config = dict(
    logit_normal_time=True,
    weight_standardization=False,
    attention=True,
    residual_init='zero_last',
    shampoo_beta=0.95,
    one_sided=False,
    steps=9300,
    warmup_steps=460,
)
Rows from block 2 of a small class-conditioned image flow-matching model, named by matrix and row number. Rows with one number belong to one channel. Each number is 128 + 32 x the weight over its row's rms, rounded and kept within 0 to 255. All counts start at 0. Numbers have three digits each. After the name is the row's rms in percent of the matrix's.
After each channel's rows are labels from the 100 images, of 14848 (inputs lightly noised), where the channel reaches its highest value: "colour at peak" is the nearest of a few named colours to the mean colour under the peak. Only what is clearly more common there than usual is listed. The data: stained colorectal tissue patches (NCT-CRC-HE-100K). In brackets: how many of the 100.
# convs0: first 3x3 conv (model.enc.2.0.convs.0.weight, 128x128x3x3, each kernel summed), inputs 0-127
# convs1: second 3x3 conv (model.enc.2.0.convs.1.weight, 128x128x3x3, transposed, each kernel summed), outputs 0-127

convs0.77 084:115107144169097127127114158151139196140145142161130134097125136128134159060175114200106135108172129148126056175144080099123077078114142136080100100113146054138129141175107141056130158147147148078185110172102100145083084163178156130105171105133132151102074099148151154122107091121150100136156164074160161148099187160102131141134128198142142179102140144114145203178139137113130143102170
convs1.77 080:142145118135138153104106127106121124072109090117128109150060086120140131085127163049146129094166159057149208123096104108164123172135112131143103194154072117129113192063146075132113103145126112118112136088151099154145113147069125113130057124153090140132085143107119164123161106099144080128171115140137067120155075115107186125133147099150099039073107101116122194123148125166134107167093
colour at peak: pink (72)

convs0.43 116:088082115103140110165138104138085101149110149112127087124134075162169072142096133085060127204168165185141149184128128122146143151149170069084122101112136110150136096080166146124125146120096142120126114058101111140098209126132154115114099123167122099131158157139122127120174088062146140148102071097182133150106129161113096121097095160128081119097072152157110068121179072138081055143138
convs1.43 102:120125118136142137156079104146114161112192151141073179135100144147044172068167114140190129090093115161145104130144120145137131131145103187157122115099123107063163115128088092150117091065135151152142142126133073115097114106145127111120134149111114114090123160149151126137068105163136136138079177121093129198047110110127175205158143121164124173176089140075139138069084135073142181113091
colour at peak: pink (96)

convs0.116 110:103051136137110089119136129102135183134135166144137132083145143159117107081138100142082115098137159127112164156155120125137161194083118121171037173121135048121080147127148106115135131124106144101090177104138118115068080086148138164172097160076140114127119154143116136180132065154172166051129123117161140146077142099077169162152114098117129171175111147121082136163072087134166074126162
convs1.116 096:146189131101125112106107113164142190156083126157137128162140144129137116140113117130057109153127128149121151134117132150131070131199096122116237125162140123095148109184062149053128102111114105128159088149185108124077159127104118166164121070200145106118111104127126130143069125143071137129137128131188099147133097138191153105131162155097070062115127117138144160125162110057113174176140
colour at peak: pink (81)

convs0.83 092:156171130046043116164172152116144093098117104112168111102078126112177132084142157150146164160187142113107126145125146149118111110090137102172131183098107093097114126104114173137087147188126101051137145007118144108127098154126142124141166134189145095134129148103134178142074165119133070103088099092107126120107126143122164116137108112172096078141164161133120110097099076102077147126106
convs1.83 098:196124140097089126131110092146088121120130094178132105145121112122109158172090153142083107073098109115128123138121144126108101136132119104120070112167131170128097137163104072077118117149095135152118074107157226169086197159117114090095106163115127145101109154146144042110159097137181087103121174099142102187075117117107064131135121112108202166183135113120120109105145059198134140120121
colour at peak: pink (95)

convs0.82 089:141106142012194098132143121135100095184141134083144120166145137108172152106097091130115162051175140103124160147138170189121148101098096208095162163086163087077143157109060108162134130115134169107127095118096134172125081096176099115105169129130149101107107137110096115157105122112145135138155095148166183120104091123136140151142187153133109107119172120100115163167216144135101134101127
convs1.82 096:095104142142134094151142112125170130151105145139135137128160173147140093079144080143105157157145099105116140154093144160079114181140164104108164108062114157134122122174143199194128152145177107151151131124134172042081150110118162092092104094190180098123119152130120106086118128133135186172095176117137188121193126124138181138105143072153131231139066107102084145127163095122153113136132
colour at peak: white (88)

convs0.29 081:192075188078115097102131089090080087132133155150145125112137123151070087074143131157126095085110119129076173140117121112113133196125053094122112159130113049141126085140136134092090120163166088108123145098098132142066101095130109098118107216112158044162135110156145158101120085114118126164088139111142123154153157137155111177102082138112135176101090087099164107111084130120093145106179
convs1.29 076:095116091151125035159142071178131124130179087129184151151129132099143155187139127125169155113160139098133138142162100130123121068120122106020142141155104127122105068165118137102088126149114098080118088057140093147108125144147143140095051121085142149096088127158096144183140099165187131119134173098131143117083127136118150069142111066151093176092158118113108167135177130154146136089165
colour at peak: white (100)

convs0.45 080:118133095091105148106106104150167159084152148132119178165178138133053119109132080127084125115139086085137145174143177107055159109172158069080126106184108175103109115089139135165133138114120068094133168157120153108114188113135120134071157124171123142072213106106122104086175189144175136129112104054126133089135117101143142166139172175148153121071124081104161123111173116158118129116113
convs1.45 095:101155187109102165055160150153096082104100145107081103102142116129074115179109099115095091151096145101127093134072172157128166177139082165144145060149140126040067093132117149093085105046130139106217125069144097126093112126167093138145133090135104113124107109203108098146087111145101122149088122111068139131151107104182108137129089092163114133143152101141136149133159130139146107106148
colour at peak: grey (48)

convs0.42 097:093159144077148170119137136154158134166144088187149123125188199141145119095106101163107101179096100132104089164128105084130098161131145129099115128118095014116117139109163086157088112161091172115154112105134109088127136111103074171140181159172154101147136116098200124103152140126139140123095101102046108165117123056073175113117141127222135130098126144127153086141142155094131104141118
convs1.42 103:154143148158095158107149134113133054095045132143121126100130146093088101148115146112154108092038099113134138154131142123137148113141133069134125105110114173097153090164079122147119170056113087155093129153111178144099152152120122113115118104172097100125057168148075156157053131139084072119124134091086156117134132121198173146114135062134202094142123105122083121145117059138126107152190
colour at peak: pink (96)

convs0.7 099:142112162145180147157139127115081134107106097098134110128102224087079113159156121131130103107096111139136081183062126106124199132103113251140121095159108166157141148077057143166123109151133117066163121181132173143169091133133146078147147146126107128114166157120147134130131127145136130136146104147072072080142074170109091130105160064163135117126087091120099129123136163183160132147124
convs1.7 113:134126118177149127132092172121100134119129130079105067129110100150110083161168164140201133114100150141147163087116113084196183062125140070179121133103063163070079154150163148090170186082125159137144102141128145112153109144128086112099101131121132165127095123138112123128157127153167147097152066042099090110104152167138109138168132124163167131089099119098110055109132153125187195122113
colour at peak: grey (52)

convs0.62 126:129120140142061064160118099152132130098161135000120126122070132100130145095118137146103122133152159097151137151131142104100062103134144147147144093059115135102143112092103103122128161169157142074147159021105105175146175107156156091122176127087066112120116150127044160140118131156127197125149127112157148080113089122105164116113138163117081103110119088140119122096090145120115125112178
convs1.62 108:139092136251144096086157163155116062100100089125171101107233082121105098106132081096147111121077082155131120153147156094087127104119106118167155153131180116170122134094095143087131129102130131150122134128106108115149071132127086062111078093166129107069130144112104134135186102117079107167112156139096141189131132119155156154105099105163122136104157120176117079165117120116106100132066
colour at peak: pink (73)

convs0.72 128:059159069103168069143135119095132057109087122097132148135143096132125141159100116140071128088117142150132150124110158122140117200099121087106111213110149156151127149098187128154131084120120196122120044074148126130110097201132125149153106113071163109165090108107183152125140158129091141139110127124073115066155071129111133138193098140084096115123110136112145130094111090078075103133087
convs1.72 119:156197085111137110164127109116133135172156081105126068104122090189101128097106093112136142222161081169122141150124087133144098105121137109141129160121151147162176146128157069096157160139124168078211152109100078152155148103124141156096138086142202121118133136100137119080060150107209104131109164130166173097131163140123139136106146109151107114090127175080089187127143112118112178149076
colour at peak: grey (53)

convs0.33 104:168128100122123114114099115154091135132142115149144129067162145134129152112076128136138121050130133137107102204127160133224193128145054158143129107109146148145136123162084122095119113087157166153125080106115089098118177120108078084111108112157220108141107106082158095093076088097162143145120098096091116165133162109142086096097084121121168105123134139186143175084186153192106088145120
convs1.33 113:124072090140118100139157127145133112100104110130063128132108197155090095110101195142091114144104184106133131123102158113131152165138087136103124105139136161116132105127123113137134144124082048064126152127134131164077142124129168127147132153124058097126178128208133110129128145198077085109090234144132099121153093129150121114148140087128050101149159163103098139119092052161172071126143
colour at peak: pink (71)

convs0.66 091:082141115160144121100116159189160097099181079115136055127120170154065119161154112126009116107115145111122174184122103097055091132115158111137158150153132082106102085112160109207108164157129115187150140146185160126108121126193115120074103144125150116100141112107170193127144158126117165143069149124109107148122164130115145070109143111137127119158083068129134142152117177131123162140119
convs1.66 088:142107073128151115172152128098121203164083154128080157122119170099140074084060175188203141156115082149117145085173161140118162101132085201117161161127106150142119164149119088139147119141137113105148110136068206123181130110133119132146143099144118103105116139164167074127128153135155142184138108157146147158140080171136104080143167144135163111126152162125112149089156089140021132114150
colour at peak: grey (49)

convs0.111 089:149166127131182129108112221096097144085098087106106145144130123099119187135154152097158089159126140112142156131110148164071141150154160090156131148141107165113127096122159130127155155124131075115126163136121112137110074146127087052158142101146187070132115125145203119100136096103133107125097158157066097057165061117129087133215138172193149117132179090079102099154074117135146142107119
convs1.111 085:110117152161151137144084151147125132167078165090082167167150159109099089124102116129116154149092132130126150147124147129128091176139121120187147111096133091105175176126058127134130152203139153130120093140125022156178097089203180182126149139109077178094092104044132139132093106100106142157068134110170110106139134071124142141104130179117117114076123106122158119177135078161110095143165
colour at peak: pink (80)

convs0.2 094:125102083133137115074125075135092055141142157184132106141132145094128161131128138110065162177152098087144074167145091132135134162141122206121108174088162125177132129098136101180064176124129085122154145164134145150121104065122150150065097121135146061048156135096145198120121158114128097100129145089103123140135194177081081105112117130120150082146049129124110103122092149125115139103115
convs1.2 100:071083105110158121161145141127088117104163093102129103163167106065110077096150117112089117113115171148144165123114075125103137158118086186152104101112159132127063061190106152106097120079099129175090111133184097095174117083069133086089138143120116123118149107129084097139133175161114111095123118043114108154099095171127077133095188117212080099151098093093144148145153141150142122163125
colour at peak: pink (68)

convs0.84 092:129121114056085175074143126129177101164183151176140113117118048095153144111130101132143152141130140129129108102133141126125190140196133168082136170129116073104101096122086134129087118152126131146113089062090154164074141138097088110113165095092159131166146192192128159125196158126166176123154126112142085076132169117140141080183131138098138092101128160129071141163155085114101117191159
convs1.84 098:119112134146151153139134120119120097112112096092113154092127255176111089121114104092090126067097071087156132149120155139128096156098072141129125061111119149193122177135125190148116170143142123030126137112109111076137123128157149174147146126088119125113120105086139106157094132154189066125107108182110120180122119163103087114074131136175122130133153120103170163145200089138148104109147
colour at peak: grey (73)

convs0.5 099:107175103146147084066128095077087140125097127140126098142132076133125107131119160107118109087173116165127138065147115176093163173124098069116157180138107128136080135176071136165109086105138137110142123014109117133095136127145087175151054125216092156104126138171164118136153067187156142097156134113133140140138110077187128128130154082166123118098115145117071117143151091155104101107151
convs1.5 100:135066124126148142082120134102152101137069100135169136095173210102135145172100104154111147103113110140126066144103093125133106090096124115148153077112160125079121123115123133145140117095140115124090139159191130147177137122147224031111184091042093095142166132129132115119099099117092110111149149102125147149135116117126142116113058118110165132120089006166181110120124110107145134129138
colour at peak: grey (80)

convs0.81 075:123139110108121139120141150086098123133093149179156068091139140122165123117112155087134146041136114143161088123112118103149081146129157124128095107096089126040159118099135117144128200168131135147131114088168173121127066065079119119086145115126198084119119170178137128059135069097098106099123123127103148155118092142181117078152118099075183098111112146116104122087226106122094108091129
convs1.81 081:128123153094087171083100119118110143141098094099156129126055127126119115116126120088102103146112177111135123146071105081091150115107142093123148113129170182163110104136121127103128081131142156095181138078127175120177141143152151173154149145129064092105136149129172067112125156096202114182159126123143168109070143092114174080195092176140150110123028150180129113171125195145108182109149
colour at peak: pink (78)

convs0.54 096:117105134151131123152054133141135121128155191164124094184136123089154118115174107140112144211140101134085169113069103116207156127141166122182141125106089138143145153110160128090113139136101140142104165246161112137136170131072123175141116046054117102122077195133123115114138124127114127154080168146113093099106134107152147157133116129077110147123165107089126142133179198155134155127097
convs1.54 106:134118100096132090204121144163080083154058149120144077094127126153139116111070108113082163161108134133165149122135159128142146125229120142165141156108094171144171136118117170113121116094132129114119167109125131124184142096112045067104151164113137114073183062141131154083110113140178137139110153115164076068140165166147107168140059107164166116110122165161087156114140068137103092126125
colour at peak: grey (94)

convs0.88 106:092092131152158161038142086089097116148133167138097094118186051139134139091057116152079149097141140148123159132159172128131114087138111156123082098107167134126065083077094130115087095107105117104121071135120157154069186109155062115119158102125160082117104113117088101084116107133114095067109087053111172145100143142134080133124094085115141146095085126120125106134155090134060111122143
convs1.88 109:134122105101107156117202134138155108166113095145078106111132123112073184092160094137100107120112154139158142138085108057132083109076130084111145147171112129051093093105084139127122143143101070106081152101124152111098077151052072089109138119095122135112134107147108125055138119070098131058093114034122144095101083169120118119135101083090154079095086146089126120150119160116120110120097
colour at peak: brown (34)

convs0.0 121:096120095165140133136102116154128145128100116032107142195114052179143145107161170156100151107133141109132175126075146141169153150087123101104156152106074163135152111159199083134126112154099069176105110132128126144118147126152114104087158106017180154150097137122124211122116136167111123164094159138106102098128208061159093162149100119154159100137115124099118135127124121160125175112108
convs1.0 135:120133104092052110120097130098140129148171134123118179174159123126116075123162145108137113102155170133135089166108123084160157157126096147112111144120108096090153091070067126180109148110126137142081160133116139173093135136096108171134173179135147129105074132117089152113165126123085163116162109117189138141145176135124167104064123157103118122186119170221127121116140000175111112101128
colour at peak: purple (70)

convs0.49 094:170102100147157169093135136140111110178162136255163148118143081166170109148106150112124103163127125155155148123181142137173087119182117110167080143039156088125139138138053125101128182137102102115127131114177140146143152075096094099096127135112151068183149107142124129096112119128111121132111075147153102104102107153140098100116116097117094111176078117144189130203145103134080114116130
convs1.49 103:116146132120117058129159083119134100160164148012108113171149119122136132119204158090038194139165169091116124128144110137155096179114086141180144108171116138190116157112107155138145163140152066124108137085111135174139137148125168145107107161154056090111113115167157150126068117104147115140174120138117155094097147132167107139120111133128123148134194150122069142141116192121192136098112
colour at peak: pink (98)

convs0.44 098:136100126051139087179183150079131096106051180129149141116158161118126166110072132152197158115144131109158119093104177105137072139146118118078125175149146079142112067176188123143163145149119106158082113098121095111126196146087128082143168143157045115112101134125108116121070094121122101099109090134158100086120185140144133142135105094116103117116118145105103094187088096112100151193136
convs1.44 102:182142123177154096089147165143132048088113094180098152122153132128135167154135120094133111133110098141137126133169096134125170088119144098082123091204104167133096180193152139162115099116124159118122118179092114118101081138180134136146070140118195138090140151092164131128145117146132062129119149154082122150100036097155127123093117097138115058166156131142145102147206134070149177116183
colour at peak: brown (58)

convs0.34 084:126171095139123124154172188121149135105158144092096134164103096128108123121072108134174113118056118163128147165182112131103180107196142168141181062118126228086141096090140142132162125105182121112121116152148126112127115146184099175144158100112210119111195150172129134150135139156147111217114138143145154102116104150130158152152101143120163117124115157099144072153166125107084088195096
convs1.34 084:045098196118135160143091147086155088144132097104072107103074207148120101135125109070113084129129110131151137120119130135136092151098122107158160131119141139161098114116120179181091119156105093068154127043075087126132140127124116192151111048094088136110101116104132061091135108127147095099116158083177124089091176081124131124111144126179071123084148109095125120111147126144161126063140
colour at peak: grey (69)

convs0.8 085:145215134115144154117089205118078125112156085067099161162140180133112081090177093085170168130091133106135125100148137115127091172121121114145167131115096172101128146127142162098127136101119106110098141048167159144144124146082106150095125135182156134089121165136159132141160102098131188135076099127110143116152171145101155138169141158177105195140126126085134069151074095085121209120073
convs1.8 078:130113154142103139086143103111132094142096128107082092182089111028133170072137093121102116125218105111138178137124141142070044170164093133149092138123164075118134138132119135171149087176135092168149125145138132091126122083192137079085122164125101103142135107119141117113119136095105112109119101144146092094139107066080085094080131137132125060129158161089108115186148091173165095138180
colour at peak: grey (52); brown (30)

convs0.12 107:096125107131077089082178191127138188160144110168152124110162102175059075090096122109099118095090143107166171149088075104121095116155119089123192105140168129153100108129119074117123141138143137087071079171138091092111166136185114127081118181058067082165173137155096105107131138143131133120181122149185139133132104083147108128095054105155153126128100126131093097166086103144137117105124
convs1.12 111:169151081100144176086113128128118123128061170129134102158154140108170136130170150126041110126138176117139090141162125136146053149136095127127087107114062185079144091165083174118105123096132085179201116140080161146121143119144093163088117124135161100082084107137074129145141131139145108067107117168138184119098090125139081127105183128166142126171178171172156160145131173083076111143122
colour at peak: pink (81)

convs0.41 085:160157122139106162141083145093121088138148136120149121108106116086138094113093175129137133102190142161150130175183149100129103117150109082167123072108137147151119109133042170140069140142149116199137141107100137108091088068066116178133158143157121154094069180211169062103134132061117149139146123135169149129033124089127068168143103154100145107123124137180121135108129092136126110116095
convs1.41 091:089079175099148135098141088073136180141108146107144067166176076146122158200155098122108164152114070110130143079080127184123101165126152105102106126094157098037154113147144101125089083103122097137104097117145145113130144127211126105129156149134146138097124123060094145119157085116139169110132181163097153090170139093169116098147155135135163070135173085104104134114169143105148077165184
colour at peak: pink (81)

convs0.27 120:103153089141133110020155167130174128147173092114097129109128207132195128081142134135119156142141180144132080173115094111137073106090139136114150092066163102112110192104135086090162122149127162080105146142124060151162178133135122141124127163130112149180120117154179088144090154153175110139078134166109116047119125114044164134128144165140102114128131131110115078153118172100113086142118
convs1.27 101:112143185039097155170081098112102142101128080125140150119121124183111155189193122131180136135084160133148194111158138129145165137177164100125084128196091125109106134172145107106117095125208140129112130187154146137109094144106114097178134147148112087071184083107120080083177142077090135069121132096123129167124115166200123131114152086157153139133112098166126156104161125159117103103121
colour at peak: pink (87)

convs0.55 101:128106141060097119134157078108181143159157131114132094149112154118052131115101133151164138103096119146104156117187102132176178120135188119139092149153099122099121084127128110115110145143119194147121127120142131150080108104155160122129111049133127098071098123122077127091161178077120144115038117133071079110144198106165139166158090127151119160110117093119162146090034054143114131106162
convs1.55 104:119107083160162142101140121110175125152097131135093166128126135223125139111131188036083113160124151113134155132118081087156083161147090105095092157104147100162153139116146154143127092138112154140078114131165109119163113133174119118119137060134123143133165150158149106161076169121120175143103072129160119124104115100126123129212198078166112119128207093054105151147200186143118129108121
colour at peak: grey (56)

convs0.98 089:173119137119150158131135124136122147137159124194121169159133133180103090122147115095117130128180097116093087109129108120005109148155148130114126151161140080103138136124122112061116093130139116100118101171155143069101097077105095128103166098191154134157099073158114118111101103106139154094119147099116167123146082175107060114128143138044072122177126169173094087117232107103121108124128
convs1.98 089:132102163089097093118148130195075167156136140131153160086116130097134130132120079111137109125064128129126117140129133141135100101123123084095074131065133076143137119124079156187142122083154141172141140085146071137176096143150082082075128218085152158136166156072131148110175136147134121101126099143059099182078126134126105157136144084151134082079136113170191059094102166123092169116142
colour at peak: pink (89)

convs0.1 092:138166067151143155131117144138172126104159168143136142108128163108078134108171188174105131164074120169124032149112136187110127098128140133141166153097120146059110181138050109098209141117149155131144124100080119115177137148089108147165183184137182148144127143162105159143152101122137090130151155150122092072158158126106175143091104073123136134116104114131210115130104149100063126086126
convs1.1 097:104089140073148098134102054128120169082116095159106129120134127116185165145157132112129180109162047099136198044082181197098077158136082045126148106141143123140103136146182132149133108130060138132114141177122131095131154102157130065152093108146073147117129096121155126055139107101075096130149138139106092175151115113135133103188146125168143120087145112086126129148157110124152107106121
colour at peak: grey (53)

convs0.51 115:123152170176137135163052127077136102147144120160127120129116135128101139118156140074076132111114178110136106172146149173103147185103114148133114133128143072133156161140131166085114150132121125117158126049139139145111156104135081126094115062000118085110116121123155115087109146103180126174115192159072135159107069128163121145173161140096146112121137135124127120133172121130099119133103
convs1.51 105:164118128134179124152130125111131156033124135084108148097111123088202161091123150189149118119136076129146060124134133072127179147168092136101093098134117176065109108103097164090115139140109139133104137122123156114102122127154139114159152221138179117108101149172106145152120116126092103133150149114151175135127144126124129152118138073191063156144123086181090121160145203109077108120222
colour at peak: grey (62)

convs0.120 104:140110121118118143088171184115178140138137127090120168120090075150121130110174109064168163143095086128114139158180055129099150145089097162115141086103070106100148121154239089176119167116096109101158088104148127119162041134154151162132098124047118168133080124125152164163156151126150144108186125157147140131121183129142154119143180118170141111107123094141129086060123142135097128090114
convs1.120 107:092131188063128120158198091086099121103129104101185170118172089117133171189113123106060128185128124116140157107109163101096086094115139181126071121107126114095110119130052100095130155125123114182072164105126105121095192139078145142135092139177103119129067072126121132122133085065099130145138120079119086136150148125145146131110126163076130119128122133120165110140075099162104177046113
colour at peak: grey (53); brown (30)

convs0.14 111:118135127066152154054144104069125178130081201159100202094117114123173159158065168106093127086123153102103114132143161160091130135136120114098123125166148154139120157128105080111111148141169149071193095126122128119137097156090129084138118006097092118133070140169103141153144168112129098139125151096133127094096128168093157102122120153176122198160095141157124128114137161104061126157138
convs1.14 091:085127140185132136180107121138141071120127101096078079100144141107125150120134106106140100084164148108127146188155165137100155122063161077171129090021157108122100129147133182138141146112113122093165199066168076140194170115162182148145118157149195100105130101109126105095092079131108115126089129114148115115101189128111120169117139117150127053087146085120116116119120100134170154144076
colour at peak: grey (90)

convs0.10 102:124120157117162116205112117169125140113155052206176126164118102162131065122108171196149130155064151125112123152102114143134122090168154102137132119094134104122145115116077130129104179143110128115118156145147137117106094136163076131080133145174135085102161130075077093137096128153152120155061171200109145150113102101179166126169136164097178106123091136135132115116028061132081144159127
convs1.10 097:104106178205069088128117101065131119110166117136100094102152101121080140095144181105130156126076096091114131108154137124164115187106079095149114222119142145105114051119183154081076165100124145101129147079138168114102156085101073109087137134076078149142107116156132114169147163150047111156148104070103074140152139137121117114121131092139131096102127081130122120124122141182133108077142
colour at peak: grey (53)

convs0.18 099:150074085049085123110096124085095141098118128087128155130086091181137088129123154112124166044192159093077087143119137119102093166094084104117121104152139126149119097119121103145126153099110151088123119071112111098123105122177087169098100137104152087130166147177217107132121128101150108105125125146115083144123116132212016119141133096073130099128090152128131158127120097125148182134163
convs1.18 105:095153141136094144123148125108105124171169055154163118109098150124156143144150125134121136079115082115136141162137115122090103119092140133084175113087172129122135144183152128114092083121193157063154136155097129140134143102136157101127110045178155090155145146120142126113123099079137110148120087086091189146128093163144159083079106135122180129125155024183102110161118158040067087128072
colour at peak: grey (83)

convs0.19 079:085134139067142118115106094095102174112099117120219128093142071146129165120089098121134110109156124078079155126119089084118162172108182159120128105121115140118136055112171112088157108131098107098137105134069153113111062155068054177070142147142099112114136099095151086079103146177148096113152109088142116119138145113154056155101112101119171114122063103157192096126121109122076135166107
convs1.19 097:131152139154133160166144108094148187114128081090118129116199116094117170122123109144103098130167098144157136193121142125138142102119145138126109107134117140159063123116168111103122119154100074085080153138106132142101133087145141069137128114145166182171173146092131105040100056159145105093152131136134130087063047096061180156167115112097125100118092108122115188112117106104094120200200
colour at peak: brown (41)

convs0.123 110:128138101113117130124107112091145155061114148128175189097177036118132128110123132103148132053158100058123092088115129144071134159098144102059110143118143134169086078145136153157084127105102098155096039150139130125089121120116087109143129168195092076080145152134137094120107138099135149103098116121090121188112110123116080201091114120102159120159135097120081147154052115102124158159142
convs1.123 110:131069145083147111140194156140164167095100124123111158129018125118133116116107156128119161191117105143131164166125156132132114113090156118137191143117120157098156126123156125149164115160107208137164110106152119136118067152154070139082152134083219144114114124084185151158147100103111104097122136126153118197154096066129094120110161091088123121178125081142111146162165154078123140095200
colour at peak: brown (54); grey (46)